Weights of a small masked image model: encoder patch size [8, 8], 34.5 epochs.
Rows from block 2 of the encoder of a small masked image model, named by matrix and row number. Rows with one number belong to one neuron. Each number is 200 + 40 x the weight over its row's rms, rounded and kept within 0 to 999. All counts start at 0.
After each neuron's rows are labels from the 100 images, of 14848, where the neuron reaches its highest value: "strongest on" is what is common among them; "colour at peak" is the nearest of a few named colours to the mean colour under the peak. Only what is clearly more common there than usual is listed. The data: stained colorectal tissue patches (NCT-CRC-HE-100K). In brackets: how many of the 100, against the usual share in percent.
# fc1: MLP up (encoder.blocks.2.mlp.fc1.weight, 320x160), inputs 0-159
# fc2: MLP down (encoder.blocks.2.mlp.fc2.weight, 160x320, transposed), outputs 0-159

fc1.128,195,180,194,216,188,127,176,223,196,213,245,129,151,237,182,244,145,228,244,213,236,189,243,237,209,210,201,180,208,150,224,196,167,215,171,99,279,211,191,278,175,229,265,188,212,244,239,208,231,202,233,165,214,219,192,257,179,206,222,256,208,214,223,172,230,206,186,246,217,164,282,175,147,186,288,185,135,263,279,210,173,201,147,224,214,243,175,208,124,203,207,193,233,134,198,122,197,250,163,109,167,179,217,127,243,142,143,164,225,200,248,266,137,202,190,183,154,173,222,101,258,230,234,249,185,188,217,196,208,272,167,169,242,136,149,164,198,192,191,123,179,194,191,193,201,274,165,233,190,209,142,216,261,233,175,246,224,221,178,128
fc2.128,186,150,198,294,213,275,219,137,287,207,197,174,210,177,178,136,158,212,203,191,187,187,193,263,171,193,215,177,247,188,257,188,232,140,128,221,178,166,193,185,263,191,194,203,176,204,246,218,212,171,208,316,174,204,203,121,145,197,170,171,85,176,174,208,218,205,223,215,199,269,203,282,159,225,169,264,171,204,221,165,203,259,233,162,245,198,208,144,190,256,221,180,197,263,219,133,182,208,168,147,132,194,226,197,177,238,217,188,184,266,189,156,243,160,216,170,202,250,198,159,323,215,217,187,183,193,196,117,155,211,240,248,224,173,200,213,174,229,208,247,199,230,181,187,158,167,258,156,92,244,133,180,254,200,223,193,220,187,277,219
strongest on: tissue: lymphocytes (91 vs 11.4)
colour at peak: grey (63 vs 22.6)

fc1.48,190,186,225,143,196,217,221,243,285,210,192,226,231,166,255,153,205,163,180,198,151,151,178,138,239,214,309,194,229,227,244,248,155,151,204,213,231,219,107,128,139,247,182,226,220,211,264,236,236,236,222,123,272,224,240,173,170,238,240,173,175,179,159,222,204,154,250,236,281,150,138,127,169,198,205,250,202,167,198,151,158,222,211,186,229,171,232,245,258,190,174,172,211,173,196,197,141,200,238,213,177,138,206,119,172,197,196,196,204,278,156,262,177,113,203,281,235,213,159,222,171,199,188,133,222,212,231,195,168,180,178,222,132,157,223,234,174,198,307,209,242,167,201,117,193,201,161,205,259,186,241,241,146,214,248,211,228,206,198,194
fc2.48,243,169,147,246,100,217,154,246,194,226,253,275,200,152,156,174,175,197,222,239,165,298,184,241,164,195,141,213,186,184,250,194,248,242,208,221,182,141,108,189,171,225,176,221,172,234,178,239,178,251,153,198,210,183,205,174,226,146,245,215,169,228,237,229,168,250,197,163,225,226,278,236,279,185,167,235,196,292,208,177,198,154,306,194,247,250,210,189,215,188,229,161,151,163,270,168,265,138,239,177,246,192,200,176,218,183,176,187,206,117,207,235,162,162,165,200,288,238,158,225,244,134,221,168,171,143,178,223,204,129,221,143,194,151,155,230,199,222,165,196,267,147,228,147,192,148,239,143,207,212,174,219,251,154,233,188,201,230,168,215
strongest on: tissue: lymphocytes (86 vs 11.4)
colour at peak: grey (54 vs 22.6); brown (38 vs 11.2)

fc1.6,205,268,181,192,229,273,184,173,206,212,199,216,213,210,247,237,150,272,224,185,60,138,186,192,173,189,188,182,246,106,217,140,138,226,163,192,143,169,238,235,237,172,162,226,190,147,133,174,253,204,174,175,174,213,135,217,233,145,160,207,212,198,271,168,211,175,217,170,257,175,254,178,234,200,106,219,169,142,214,225,221,224,212,175,176,229,206,204,126,207,224,238,199,153,244,193,165,266,182,228,131,117,174,155,313,168,242,203,229,257,287,182,266,214,220,187,243,237,166,209,258,218,177,155,183,250,194,217,177,267,209,272,167,201,140,199,224,247,254,172,185,219,254,200,185,181,227,220,170,174,150,163,233,244,188,177,193,193,173,173
fc2.6,231,167,191,228,248,159,223,192,164,183,190,204,169,215,190,213,183,225,234,201,188,185,160,178,238,234,177,309,204,234,208,178,250,165,181,288,231,220,222,189,205,153,189,224,206,237,205,103,253,249,166,170,137,255,190,156,137,190,208,144,165,218,211,188,153,261,167,199,263,156,138,178,177,203,148,250,150,116,219,150,168,235,168,202,134,179,169,206,183,204,181,183,226,223,192,210,251,216,175,215,123,203,171,123,171,230,241,235,172,228,211,135,177,271,137,140,227,173,96,189,184,139,252,201,145,245,246,223,144,245,290,228,149,147,212,202,287,262,220,205,248,193,190,305,234,215,232,237,242,179,185,219,193,241,203,179,206,195,192,262
strongest on: tissue: adipose tissue (67 vs 10.3)
colour at peak: white (100 vs 24.7)

fc1.130,185,135,207,128,196,145,180,178,225,251,258,122,132,156,157,188,171,257,235,177,202,226,182,175,237,251,222,146,142,252,168,198,170,230,176,216,166,229,156,269,105,242,198,262,218,173,285,134,208,152,228,169,144,179,192,194,204,213,213,208,254,180,148,245,272,236,189,192,293,141,210,237,125,174,211,227,222,184,218,150,217,212,191,183,276,181,221,242,187,230,144,179,210,257,177,190,238,214,168,262,234,229,210,181,220,143,224,204,236,233,269,123,165,234,214,196,167,144,160,157,261,170,280,191,234,159,244,170,253,231,187,156,170,205,277,159,178,186,221,222,194,199,275,141,172,229,162,242,157,187,260,182,240,177,197,179,183,179,257,192
fc2.130,187,146,202,195,196,257,226,184,121,119,203,288,206,221,241,203,216,275,145,224,117,297,203,220,176,257,190,232,184,215,168,265,146,227,195,270,224,225,223,147,220,176,234,190,225,146,187,257,202,235,141,150,177,172,191,130,180,232,181,162,248,149,197,185,173,231,172,196,191,171,162,171,248,177,232,166,193,196,241,155,183,209,203,160,211,229,194,138,188,163,255,234,212,121,197,264,190,192,283,212,204,186,177,149,255,203,236,115,168,179,243,158,179,213,181,166,299,167,177,249,155,191,187,131,229,184,234,255,227,235,270,225,177,167,267,146,168,119,196,179,264,200,181,235,204,255,203,169,220,231,192,233,220,297,180,159,159,204,232,181
strongest on: tissue: normal colon mucosa (65 vs 8.6)
colour at peak: grey (69 vs 22.6)

fc1.217,151,154,181,188,208,180,224,186,183,128,144,173,172,239,218,237,141,154,218,237,192,134,186,189,270,228,101,242,178,167,227,191,227,228,220,153,179,227,258,267,289,194,222,161,245,128,236,207,149,161,245,148,157,194,119,230,193,202,231,181,229,166,215,221,182,194,241,256,216,165,250,194,245,240,172,185,216,191,237,235,189,225,213,224,180,216,196,272,224,171,255,234,160,218,216,239,136,202,258,172,207,220,196,231,221,249,184,209,216,314,276,150,161,193,198,232,210,239,171,169,184,235,159,166,208,168,163,237,273,248,194,163,129,218,191,183,154,120,185,236,229,199,159,168,159,128,103,241,121,140,224,243,220,232,243,212,144,233,195,253
fc2.217,190,250,244,201,136,266,126,161,141,141,220,162,248,177,238,229,167,239,173,218,192,238,136,242,223,147,189,147,127,177,200,232,149,212,167,204,216,262,252,242,249,167,134,166,235,119,216,226,184,221,196,226,219,216,241,188,217,160,231,150,183,101,190,202,189,186,191,257,231,160,216,183,273,239,168,193,266,262,193,229,132,169,246,260,226,214,238,184,220,228,146,255,291,245,231,184,200,183,182,260,156,268,216,210,148,218,266,200,218,134,138,224,198,282,170,199,174,237,226,204,117,233,200,180,159,121,193,284,241,204,209,138,201,154,182,159,229,172,201,212,186,176,202,207,157,203,207,243,202,186,211,218,172,207,95,192,219,204,162,188
strongest on: tissue: adipose tissue (78 vs 10.3)
colour at peak: white (60 vs 24.7)

fc1.204,233,145,211,234,188,179,247,192,224,223,144,198,216,201,167,261,191,190,130,161,120,206,200,190,185,210,127,198,251,91,159,179,119,127,208,247,228,286,284,146,262,215,194,158,241,168,222,218,201,199,185,153,165,296,146,231,210,260,242,195,195,127,203,236,167,223,214,241,180,179,266,217,193,221,187,160,198,221,167,295,149,190,189,205,168,164,156,265,250,189,281,159,189,186,156,209,162,216,208,221,218,247,79,211,179,181,234,148,203,144,224,215,204,216,181,225,155,247,158,193,131,214,247,223,173,214,192,210,230,229,159,206,245,143,200,178,153,280,159,226,200,189,259,213,224,260,229,243,255,221,193,178,225,171,162,187,179,192,221,254
fc2.204,194,243,196,247,101,241,206,165,153,193,210,213,186,296,262,208,221,128,269,167,155,222,194,139,172,210,162,217,183,271,224,177,170,215,149,170,250,213,205,236,215,139,242,215,173,135,230,209,199,248,175,205,263,221,195,262,138,177,177,172,184,149,287,159,191,201,174,244,225,175,216,226,147,196,146,192,151,231,144,103,180,170,200,229,171,286,182,198,217,166,185,228,167,201,198,189,232,234,205,200,178,245,213,183,152,180,185,179,229,199,183,189,195,221,216,225,222,169,190,279,146,243,186,194,132,120,191,250,191,190,153,274,193,182,226,196,190,177,194,107,189,280,204,107,213,245,242,282,222,217,104,221,205,242,240,247,205,215,157,278
strongest on: tissue: adipose tissue (57 vs 10.3)
colour at peak: white (64 vs 24.7)

fc1.318,232,197,239,193,154,142,193,260,219,203,190,202,159,216,192,287,241,215,242,240,228,168,209,209,178,221,227,118,217,259,168,278,196,202,228,226,234,226,210,192,132,167,180,245,221,282,195,236,186,184,207,206,183,181,167,310,130,208,195,163,258,177,205,165,188,129,213,218,179,202,184,231,185,167,178,243,201,150,325,162,216,196,164,235,249,280,198,191,231,232,204,122,214,152,149,224,257,230,227,102,122,165,225,94,204,240,113,190,192,227,227,178,176,222,155,233,195,145,202,144,234,187,205,236,240,221,223,229,189,197,116,118,178,213,207,195,211,208,198,240,247,173,207,158,162,255,174,174,173,193,156,239,199,243,232,253,230,171,203,122
fc2.318,218,224,224,219,172,260,203,183,271,209,174,236,205,205,153,159,200,214,177,226,215,269,208,227,219,157,239,202,145,163,231,128,262,142,133,181,139,100,223,176,219,188,183,229,223,227,181,267,242,227,139,235,249,230,141,169,166,218,211,238,255,223,209,221,244,140,276,226,239,262,192,230,184,234,264,191,174,213,189,145,244,195,235,110,235,181,161,191,152,137,204,183,202,192,198,234,161,178,176,175,198,154,238,187,119,150,210,146,245,243,177,181,244,192,169,226,237,232,282,205,255,246,166,155,127,200,188,127,245,70,285,163,155,220,202,189,219,161,179,184,220,237,261,213,159,212,260,182,204,210,148,159,253,227,203,187,229,174,194,200
strongest on: tissue: lymphocytes (96 vs 11.4)
colour at peak: grey (79 vs 22.6)

fc1.76,263,194,220,222,156,223,190,99,275,246,171,169,128,241,139,182,153,224,166,226,173,171,252,209,199,182,239,211,178,246,238,164,213,177,179,183,278,172,243,204,231,140,173,214,201,198,155,138,172,207,178,169,213,265,199,263,245,230,236,290,126,183,128,233,184,159,223,105,211,170,210,268,168,197,187,224,199,186,153,159,180,144,250,132,176,223,196,199,151,188,268,210,169,224,254,188,259,178,226,198,246,168,280,229,185,213,179,265,178,182,250,198,257,183,141,198,250,152,245,129,212,274,242,151,201,219,252,222,235,221,193,197,229,237,192,172,249,208,120,192,239,205,181,160,151,181,240,200,228,109,177,185,236,162,175,251,166,217,225,144
fc2.76,223,202,186,209,282,206,173,191,240,242,177,238,199,120,188,189,165,250,159,210,277,224,277,171,221,192,173,215,210,228,162,160,140,272,179,187,187,247,219,224,224,169,206,206,154,227,187,212,207,159,127,178,262,253,214,270,260,228,241,203,207,208,178,135,127,164,163,136,180,197,250,166,230,166,228,171,172,224,221,167,175,264,225,185,229,304,177,178,214,151,146,254,242,171,205,174,241,206,142,177,211,246,192,206,122,180,250,251,226,135,227,217,213,169,223,131,256,295,259,118,181,175,258,139,226,239,156,238,211,210,227,189,166,137,155,154,169,144,167,156,226,175,244,212,251,162,174,178,241,197,183,174,202,147,165,256,133,233,162,209
strongest on: tissue: adipose tissue (62 vs 10.3)
colour at peak: white (75 vs 24.7)

fc1.118,181,223,190,215,182,176,151,216,222,185,201,165,201,193,263,136,174,182,157,132,228,252,220,212,163,244,232,206,258,216,223,125,179,167,232,202,225,164,121,137,133,243,185,304,208,230,234,225,246,199,238,224,201,187,163,160,209,207,256,181,142,218,204,198,152,199,242,143,165,227,157,192,184,202,177,154,245,141,193,225,272,187,177,212,177,242,161,223,221,179,151,146,265,202,244,127,173,155,224,219,150,310,159,240,166,182,240,183,256,171,277,203,165,138,235,225,183,229,223,250,160,90,249,184,228,80,154,212,297,222,259,200,233,125,175,195,178,199,266,172,229,201,206,217,196,186,161,179,218,233,240,234,210,182,208,164,198,211,163,235
fc2.118,128,208,208,181,279,247,253,230,238,197,183,228,188,239,241,180,199,213,225,142,183,186,203,121,219,228,72,189,313,219,255,138,207,210,218,177,218,142,199,226,182,120,234,214,167,219,194,245,243,179,226,182,194,217,223,187,233,211,192,151,220,218,216,194,188,166,182,187,187,174,235,170,251,249,195,177,132,229,249,149,230,136,205,190,147,218,200,215,160,134,154,161,172,117,249,184,195,269,234,191,157,157,215,188,212,147,205,200,154,218,216,239,191,281,161,252,196,208,249,221,209,196,236,195,165,198,229,202,134,324,231,275,199,157,256,242,173,109,221,89,236,225,161,234,249,225,183,178,242,188,152,203,193,226,243,192,168,236,227,188
strongest on: tissue: tumour epithelium (43 vs 14.9); tissue: normal colon mucosa (28 vs 8.6)
colour at peak: grey (50 vs 22.6)

fc1.286,188,132,202,203,223,214,119,208,249,181,220,246,215,201,186,213,184,142,156,245,156,252,133,225,234,181,205,183,251,193,100,146,254,232,221,172,158,263,193,165,248,124,235,278,207,129,218,204,226,196,214,82,147,240,214,208,289,226,144,175,227,211,138,233,146,219,194,227,264,179,172,140,227,231,186,246,244,265,170,188,173,240,223,189,265,162,192,174,190,150,167,176,194,194,125,214,149,213,171,189,174,163,242,184,208,247,219,251,257,183,205,218,184,248,186,168,203,141,230,188,265,241,250,211,255,209,256,216,208,179,222,136,195,245,222,156,125,179,192,206,242,245,213,257,158,187,134,272,172,235,148,174,166,260,196,197,154,160,220,205
fc2.286,205,161,148,92,158,238,214,205,215,181,186,167,200,190,235,226,206,212,154,236,218,234,190,169,262,180,229,207,147,213,260,212,131,237,164,231,284,244,190,106,224,233,176,211,255,179,177,241,156,153,293,250,188,216,175,243,218,236,245,153,175,163,161,251,221,153,184,175,206,160,201,178,227,194,296,114,179,229,132,188,181,137,196,205,225,166,153,180,187,248,224,240,235,244,115,194,207,222,202,228,200,208,146,243,235,213,198,247,282,203,134,165,119,214,293,124,188,189,188,176,148,206,151,243,219,210,181,189,288,235,195,196,227,240,210,246,248,214,193,198,211,171,178,209,149,219,166,130,243,280,206,186,173,274,219,197,144,180,197,198
strongest on: tissue: normal colon mucosa (65 vs 8.6)
colour at peak: grey (48 vs 22.6)

fc1.314,163,207,206,227,161,246,136,143,220,211,219,208,231,228,222,194,284,183,244,211,195,132,193,183,177,193,186,205,218,153,275,233,229,173,229,249,246,181,169,236,238,170,176,186,197,191,188,147,152,227,265,228,168,247,174,221,206,188,174,169,162,182,172,137,197,224,133,117,201,194,199,216,150,246,152,163,178,120,208,191,224,240,262,138,241,193,266,194,214,229,182,199,276,246,239,237,226,266,216,158,224,251,236,297,175,257,135,180,134,196,252,128,160,231,140,195,191,216,131,207,218,139,250,190,177,252,122,255,229,225,210,245,182,163,253,173,213,122,237,183,244,174,240,176,195,204,158,153,300,166,205,181,189,186,215,222,242,173,244,109
fc2.314,204,227,216,183,270,302,168,223,156,197,136,184,223,109,287,200,178,239,165,207,225,245,202,174,266,210,195,134,178,196,161,253,170,218,219,245,264,286,179,151,155,188,260,216,201,183,180,321,173,167,218,201,239,215,236,168,131,211,167,169,230,151,230,214,147,160,198,170,241,148,232,196,190,236,295,198,192,170,181,195,220,171,208,209,165,187,151,218,213,231,208,184,257,188,142,254,200,191,179,246,203,204,194,206,197,271,238,178,201,161,226,136,252,175,241,122,279,237,144,123,160,173,204,192,240,233,238,143,194,207,221,262,207,173,193,193,217,197,131,169,166,253,137,176,138,184,120,137,227,179,241,190,190,136,198,203,189,220,258,205
strongest on: tissue: normal colon mucosa (76 vs 8.6)
colour at peak: grey (64 vs 22.6)

fc1.222,212,228,155,188,198,175,172,133,217,154,199,305,161,238,158,157,245,253,207,173,196,187,166,223,201,184,179,199,202,209,241,177,218,215,202,258,235,192,144,237,146,181,194,225,184,234,146,292,178,202,231,266,182,165,192,164,221,168,184,228,169,196,198,145,175,243,262,173,208,202,121,236,189,279,247,216,178,185,326,224,166,232,214,198,150,273,188,211,149,145,131,183,288,206,230,199,184,139,177,196,226,276,211,212,146,182,135,199,195,226,214,224,216,217,211,189,206,199,194,200,209,135,204,225,238,187,214,207,246,220,158,224,183,171,111,128,300,224,327,173,261,179,256,156,209,227,210,116,137,165,173,203,190,220,251,204,189,179,178,150
fc2.222,165,206,214,152,224,211,242,196,207,230,161,200,212,206,222,198,150,183,234,145,190,220,225,163,254,215,78,157,294,249,204,124,206,184,216,210,186,172,202,192,195,125,259,224,157,210,231,264,256,167,185,176,192,243,187,206,239,164,168,167,209,187,180,203,210,206,181,217,182,194,226,161,280,264,191,174,110,218,255,129,226,135,263,243,155,173,247,187,180,131,182,181,184,113,213,194,202,303,177,137,178,213,253,158,237,156,181,215,165,231,234,227,174,302,215,220,161,192,194,176,210,155,211,168,130,234,252,214,138,306,267,283,157,202,231,248,182,131,184,143,236,216,192,212,230,218,220,153,224,155,192,233,188,202,244,211,182,229,230,187
strongest on: tissue: lymphocytes (48 vs 11.4)
colour at peak: grey (47 vs 22.6)

fc1.284,180,163,188,196,243,260,282,215,232,204,129,152,204,196,184,161,176,143,180,219,184,176,151,188,134,230,217,158,251,207,270,155,254,239,182,167,181,81,162,229,178,156,178,175,297,229,238,144,174,272,130,150,244,246,208,197,253,213,177,195,133,221,212,290,223,187,230,236,178,215,170,227,171,210,243,181,156,182,172,135,199,184,226,182,233,181,205,272,165,120,247,191,203,175,201,232,185,198,228,170,192,177,222,202,195,206,269,207,258,140,174,179,210,185,159,203,195,148,262,210,285,205,197,195,255,179,181,174,219,157,242,202,167,161,153,228,229,281,142,234,275,214,175,165,186,196,210,165,149,290,194,284,277,192,193,203,211,138,227,221
fc2.284,192,191,157,214,207,199,181,136,152,221,249,205,226,252,152,203,206,224,212,215,193,216,212,231,194,166,219,191,205,178,174,277,174,199,158,177,156,294,276,171,158,161,251,187,199,181,190,218,203,184,250,201,221,183,247,225,159,191,150,194,165,207,218,114,184,233,202,259,202,185,230,219,220,307,234,155,291,149,165,208,150,233,194,200,221,158,259,182,192,265,152,139,222,201,195,275,181,173,163,277,250,186,220,271,161,207,181,202,234,243,197,207,216,282,205,198,139,190,240,213,95,192,179,287,256,227,232,298,170,180,162,173,211,198,187,195,163,216,124,228,122,146,238,175,230,116,126,133,250,186,222,182,157,230,133,196,199,177,230,182
strongest on: tissue: lymphocytes (77 vs 11.4)
colour at peak: grey (77 vs 22.6)

fc1.58,153,184,179,126,213,269,205,204,196,203,236,199,158,171,253,214,215,228,111,128,206,215,171,284,265,199,232,147,128,223,148,149,136,203,213,251,181,184,156,193,274,259,206,191,190,172,159,191,206,156,233,171,257,211,166,230,254,299,243,191,204,274,159,261,127,241,228,211,280,224,208,191,176,213,205,224,282,236,238,166,198,209,211,153,211,187,213,251,253,187,163,174,141,235,171,188,147,161,120,202,214,173,205,263,129,190,156,249,188,182,244,203,155,183,261,195,222,194,222,195,248,163,229,206,243,185,120,225,250,251,197,180,170,195,210,196,137,136,203,104,249,167,207,172,215,207,205,245,163,208,257,152,220,216,209,192,164,138,259,195
fc2.58,180,214,196,220,274,298,273,241,248,197,202,159,232,173,199,179,202,218,210,162,255,214,176,125,263,213,229,188,154,170,209,210,295,232,238,184,236,225,204,126,208,219,185,266,237,136,159,183,131,215,209,247,283,129,197,263,214,227,256,185,187,218,197,206,165,175,126,220,145,244,230,217,223,187,263,162,213,179,109,134,160,230,169,152,184,233,176,217,210,162,189,206,132,247,231,214,200,182,163,230,207,162,148,218,230,293,146,202,170,167,213,173,178,206,259,161,244,180,226,101,183,232,135,170,195,241,170,179,169,132,254,235,219,225,255,231,192,138,183,139,222,146,194,210,181,211,182,212,168,235,233,209,273,274,164,186,160,165,197,226
strongest on: tissue: tumour epithelium (42 vs 14.9)
colour at peak: brown (27 vs 11.2)

fc1.247,178,181,203,190,196,176,183,205,260,209,227,175,180,202,183,239,147,199,209,228,167,190,226,178,190,179,152,178,266,233,127,201,196,248,199,244,231,217,230,160,228,230,182,217,208,164,187,213,249,171,178,191,139,171,135,166,239,206,226,140,274,211,141,262,145,228,200,197,272,220,179,236,235,187,211,304,295,153,236,233,262,196,212,88,140,204,142,165,240,258,208,142,290,198,223,118,185,221,199,183,232,259,210,178,199,219,244,161,155,191,145,189,230,167,122,228,205,209,216,236,185,181,208,173,132,261,181,291,103,233,203,130,171,231,211,187,190,221,255,113,224,116,205,158,196,217,219,176,162,177,197,184,221,170,214,246,234,258,246,226
fc2.247,204,177,246,215,160,126,180,219,130,158,263,198,240,168,146,226,196,141,92,185,232,158,223,144,157,257,214,176,205,160,211,206,230,179,138,172,250,184,197,116,185,224,202,267,168,181,200,160,228,222,206,192,226,194,189,227,251,207,214,302,176,193,218,137,216,157,193,249,211,207,191,189,311,191,236,227,217,150,211,266,184,212,232,226,223,205,234,93,166,209,285,193,182,222,216,244,115,174,232,238,250,234,229,196,165,229,182,241,185,266,167,187,249,185,118,226,221,171,129,122,184,214,284,224,256,166,253,168,205,135,232,206,192,177,192,177,178,216,200,209,153,228,139,214,144,163,167,222,218,211,249,215,207,248,171,194,264,207,160,269
strongest on: tissue: tumour epithelium (33 vs 14.9)
colour at peak: grey (50 vs 22.6); brown (32 vs 11.2)

fc1.20,184,228,246,135,166,119,195,129,265,232,234,211,228,195,159,237,163,159,150,177,189,183,261,199,225,225,205,260,224,225,199,274,161,265,170,149,187,244,194,207,222,172,185,132,95,205,224,207,179,254,143,224,238,179,241,174,234,219,181,192,110,137,190,228,176,202,129,221,230,204,198,216,239,257,239,161,190,189,248,291,208,176,215,224,206,165,250,243,181,210,135,197,192,150,168,166,124,189,229,227,242,239,161,129,290,224,260,165,232,238,178,180,217,198,204,220,159,236,192,199,274,133,231,249,211,216,217,204,198,218,179,276,149,151,146,164,186,156,158,176,204,218,175,223,233,210,214,263,278,174,162,201,246,201,133,240,147,221,130,153
fc2.20,230,160,208,109,210,155,177,119,189,195,199,173,128,183,160,218,184,188,202,253,187,201,253,176,191,178,164,216,201,191,183,220,218,148,195,197,169,174,80,262,202,221,252,223,156,186,218,175,210,198,165,256,285,231,300,182,107,260,145,230,234,149,87,236,207,210,282,225,210,177,283,224,256,161,184,144,207,192,170,197,260,194,276,224,125,238,214,238,238,245,163,209,183,182,210,150,248,246,228,223,229,206,254,167,171,171,140,212,167,175,196,186,215,141,278,201,191,225,222,211,186,189,169,219,237,248,236,205,186,175,158,216,147,217,237,216,215,194,162,147,225,226,232,211,152,230,249,250,134,149,162,243,260,203,229,225,184,206,206,120
strongest on: tissue: adipose tissue (76 vs 10.3)
colour at peak: white (78 vs 24.7)

fc1.32,133,218,153,136,225,224,161,172,156,228,194,181,235,228,160,267,215,235,185,175,166,183,205,139,95,233,137,148,213,218,251,103,175,126,181,178,172,216,201,228,228,165,192,163,224,195,135,159,181,189,221,248,125,201,245,275,224,171,189,118,163,166,233,140,184,211,207,212,186,171,230,170,191,234,177,202,192,243,217,160,235,192,238,328,233,223,305,193,185,211,207,195,213,230,233,209,171,249,134,165,256,218,124,219,252,263,207,248,242,146,201,178,217,200,208,206,164,206,222,187,247,211,245,205,205,223,213,240,224,252,168,118,180,176,199,241,160,228,211,269,234,168,185,170,151,132,204,203,145,257,206,209,128,181,222,249,175,227,288,182
fc2.32,113,215,185,290,174,196,254,135,185,206,216,166,159,244,199,207,197,150,202,187,176,168,192,203,256,271,98,236,144,197,233,168,108,158,292,190,198,240,205,243,120,176,176,191,232,177,241,170,190,178,217,182,210,275,182,173,200,243,268,200,149,274,115,133,213,269,188,210,221,168,204,166,210,202,194,148,166,320,189,234,233,176,190,206,207,226,246,209,159,195,179,205,201,188,204,240,218,239,211,238,187,189,223,210,177,207,172,183,187,203,162,191,217,253,183,210,157,109,203,295,177,266,171,247,191,217,253,176,203,235,182,150,208,229,201,162,247,176,188,165,113,198,167,212,194,215,215,275,257,280,229,229,279,188,225,228,134,185,160,202
strongest on: tissue: normal colon mucosa (35 vs 8.6)
colour at peak: grey (64 vs 22.6)

fc1.72,186,187,199,231,240,199,206,181,100,186,189,204,168,204,218,197,149,172,213,179,161,166,154,230,171,232,259,208,149,236,199,210,198,167,167,236,148,168,161,157,224,207,229,202,161,197,175,253,178,231,261,195,175,183,158,246,207,221,217,277,184,167,197,212,240,207,214,219,243,201,165,204,257,242,188,212,229,247,235,191,218,253,270,215,148,227,152,188,96,294,228,169,166,188,210,251,161,262,212,184,258,138,258,186,248,209,135,233,164,237,279,137,191,218,129,180,172,153,179,184,250,208,134,160,149,165,232,198,221,239,264,206,195,278,209,255,255,229,237,239,159,111,174,190,150,117,185,146,104,158,186,267,221,173,236,177,215,217,263,268
fc2.72,157,232,165,250,239,155,228,225,157,257,159,197,217,252,265,213,230,221,179,154,233,241,121,186,237,249,253,234,174,146,155,184,166,188,148,162,184,192,183,169,256,242,239,183,242,188,186,185,177,240,243,168,126,151,169,177,212,169,207,102,232,265,190,169,164,205,174,236,318,207,189,176,222,265,246,205,223,223,245,259,219,197,193,161,147,164,222,219,173,259,154,210,196,228,194,195,153,215,216,257,200,129,193,96,158,203,205,226,192,211,223,167,107,244,173,226,188,190,254,217,271,170,127,253,146,200,168,186,249,265,233,166,212,142,178,229,215,266,241,165,200,153,187,251,228,98,166,229,141,224,235,144,170,186,195,204,216,215,198,239
strongest on: tissue: adipose tissue (64 vs 10.3)
colour at peak: white (96 vs 24.7)

fc1.206,188,154,270,245,185,185,240,209,231,225,204,220,179,222,240,249,214,113,197,190,164,145,195,171,267,187,241,205,244,220,250,195,139,220,261,211,165,166,198,210,211,188,237,233,214,243,215,262,179,325,223,260,178,212,163,142,214,179,230,168,200,158,183,194,144,151,196,175,326,198,197,169,196,161,198,223,231,232,199,165,179,161,225,234,198,163,134,169,169,238,128,204,118,169,216,130,210,207,248,193,185,205,201,211,211,117,246,202,197,212,129,228,209,276,142,203,113,225,167,175,138,191,200,240,244,253,175,191,162,221,244,239,224,137,257,202,171,202,282,157,216,243,238,141,174,246,101,243,212,169,216,168,249,145,207,149,191,237,209,170
fc2.206,204,162,240,185,203,328,240,135,207,235,247,181,240,171,175,159,264,175,218,187,219,235,198,234,194,215,192,172,195,209,195,208,278,142,119,200,202,138,140,185,227,246,146,177,171,217,215,157,200,149,185,225,129,174,171,143,210,128,209,271,148,177,195,194,196,108,198,237,172,212,285,192,176,207,189,197,208,208,140,244,248,227,216,180,153,177,116,239,233,204,172,274,168,272,189,224,195,185,175,191,249,162,227,167,186,261,166,182,200,253,201,263,220,223,193,203,224,242,209,143,185,195,221,175,207,245,201,236,237,245,158,187,251,216,288,242,226,157,178,181,138,206,270,200,180,131,165,137,156,167,166,210,169,281,199,201,301,194,166,270
strongest on: tissue: adipose tissue (66 vs 10.3)
colour at peak: white (78 vs 24.7)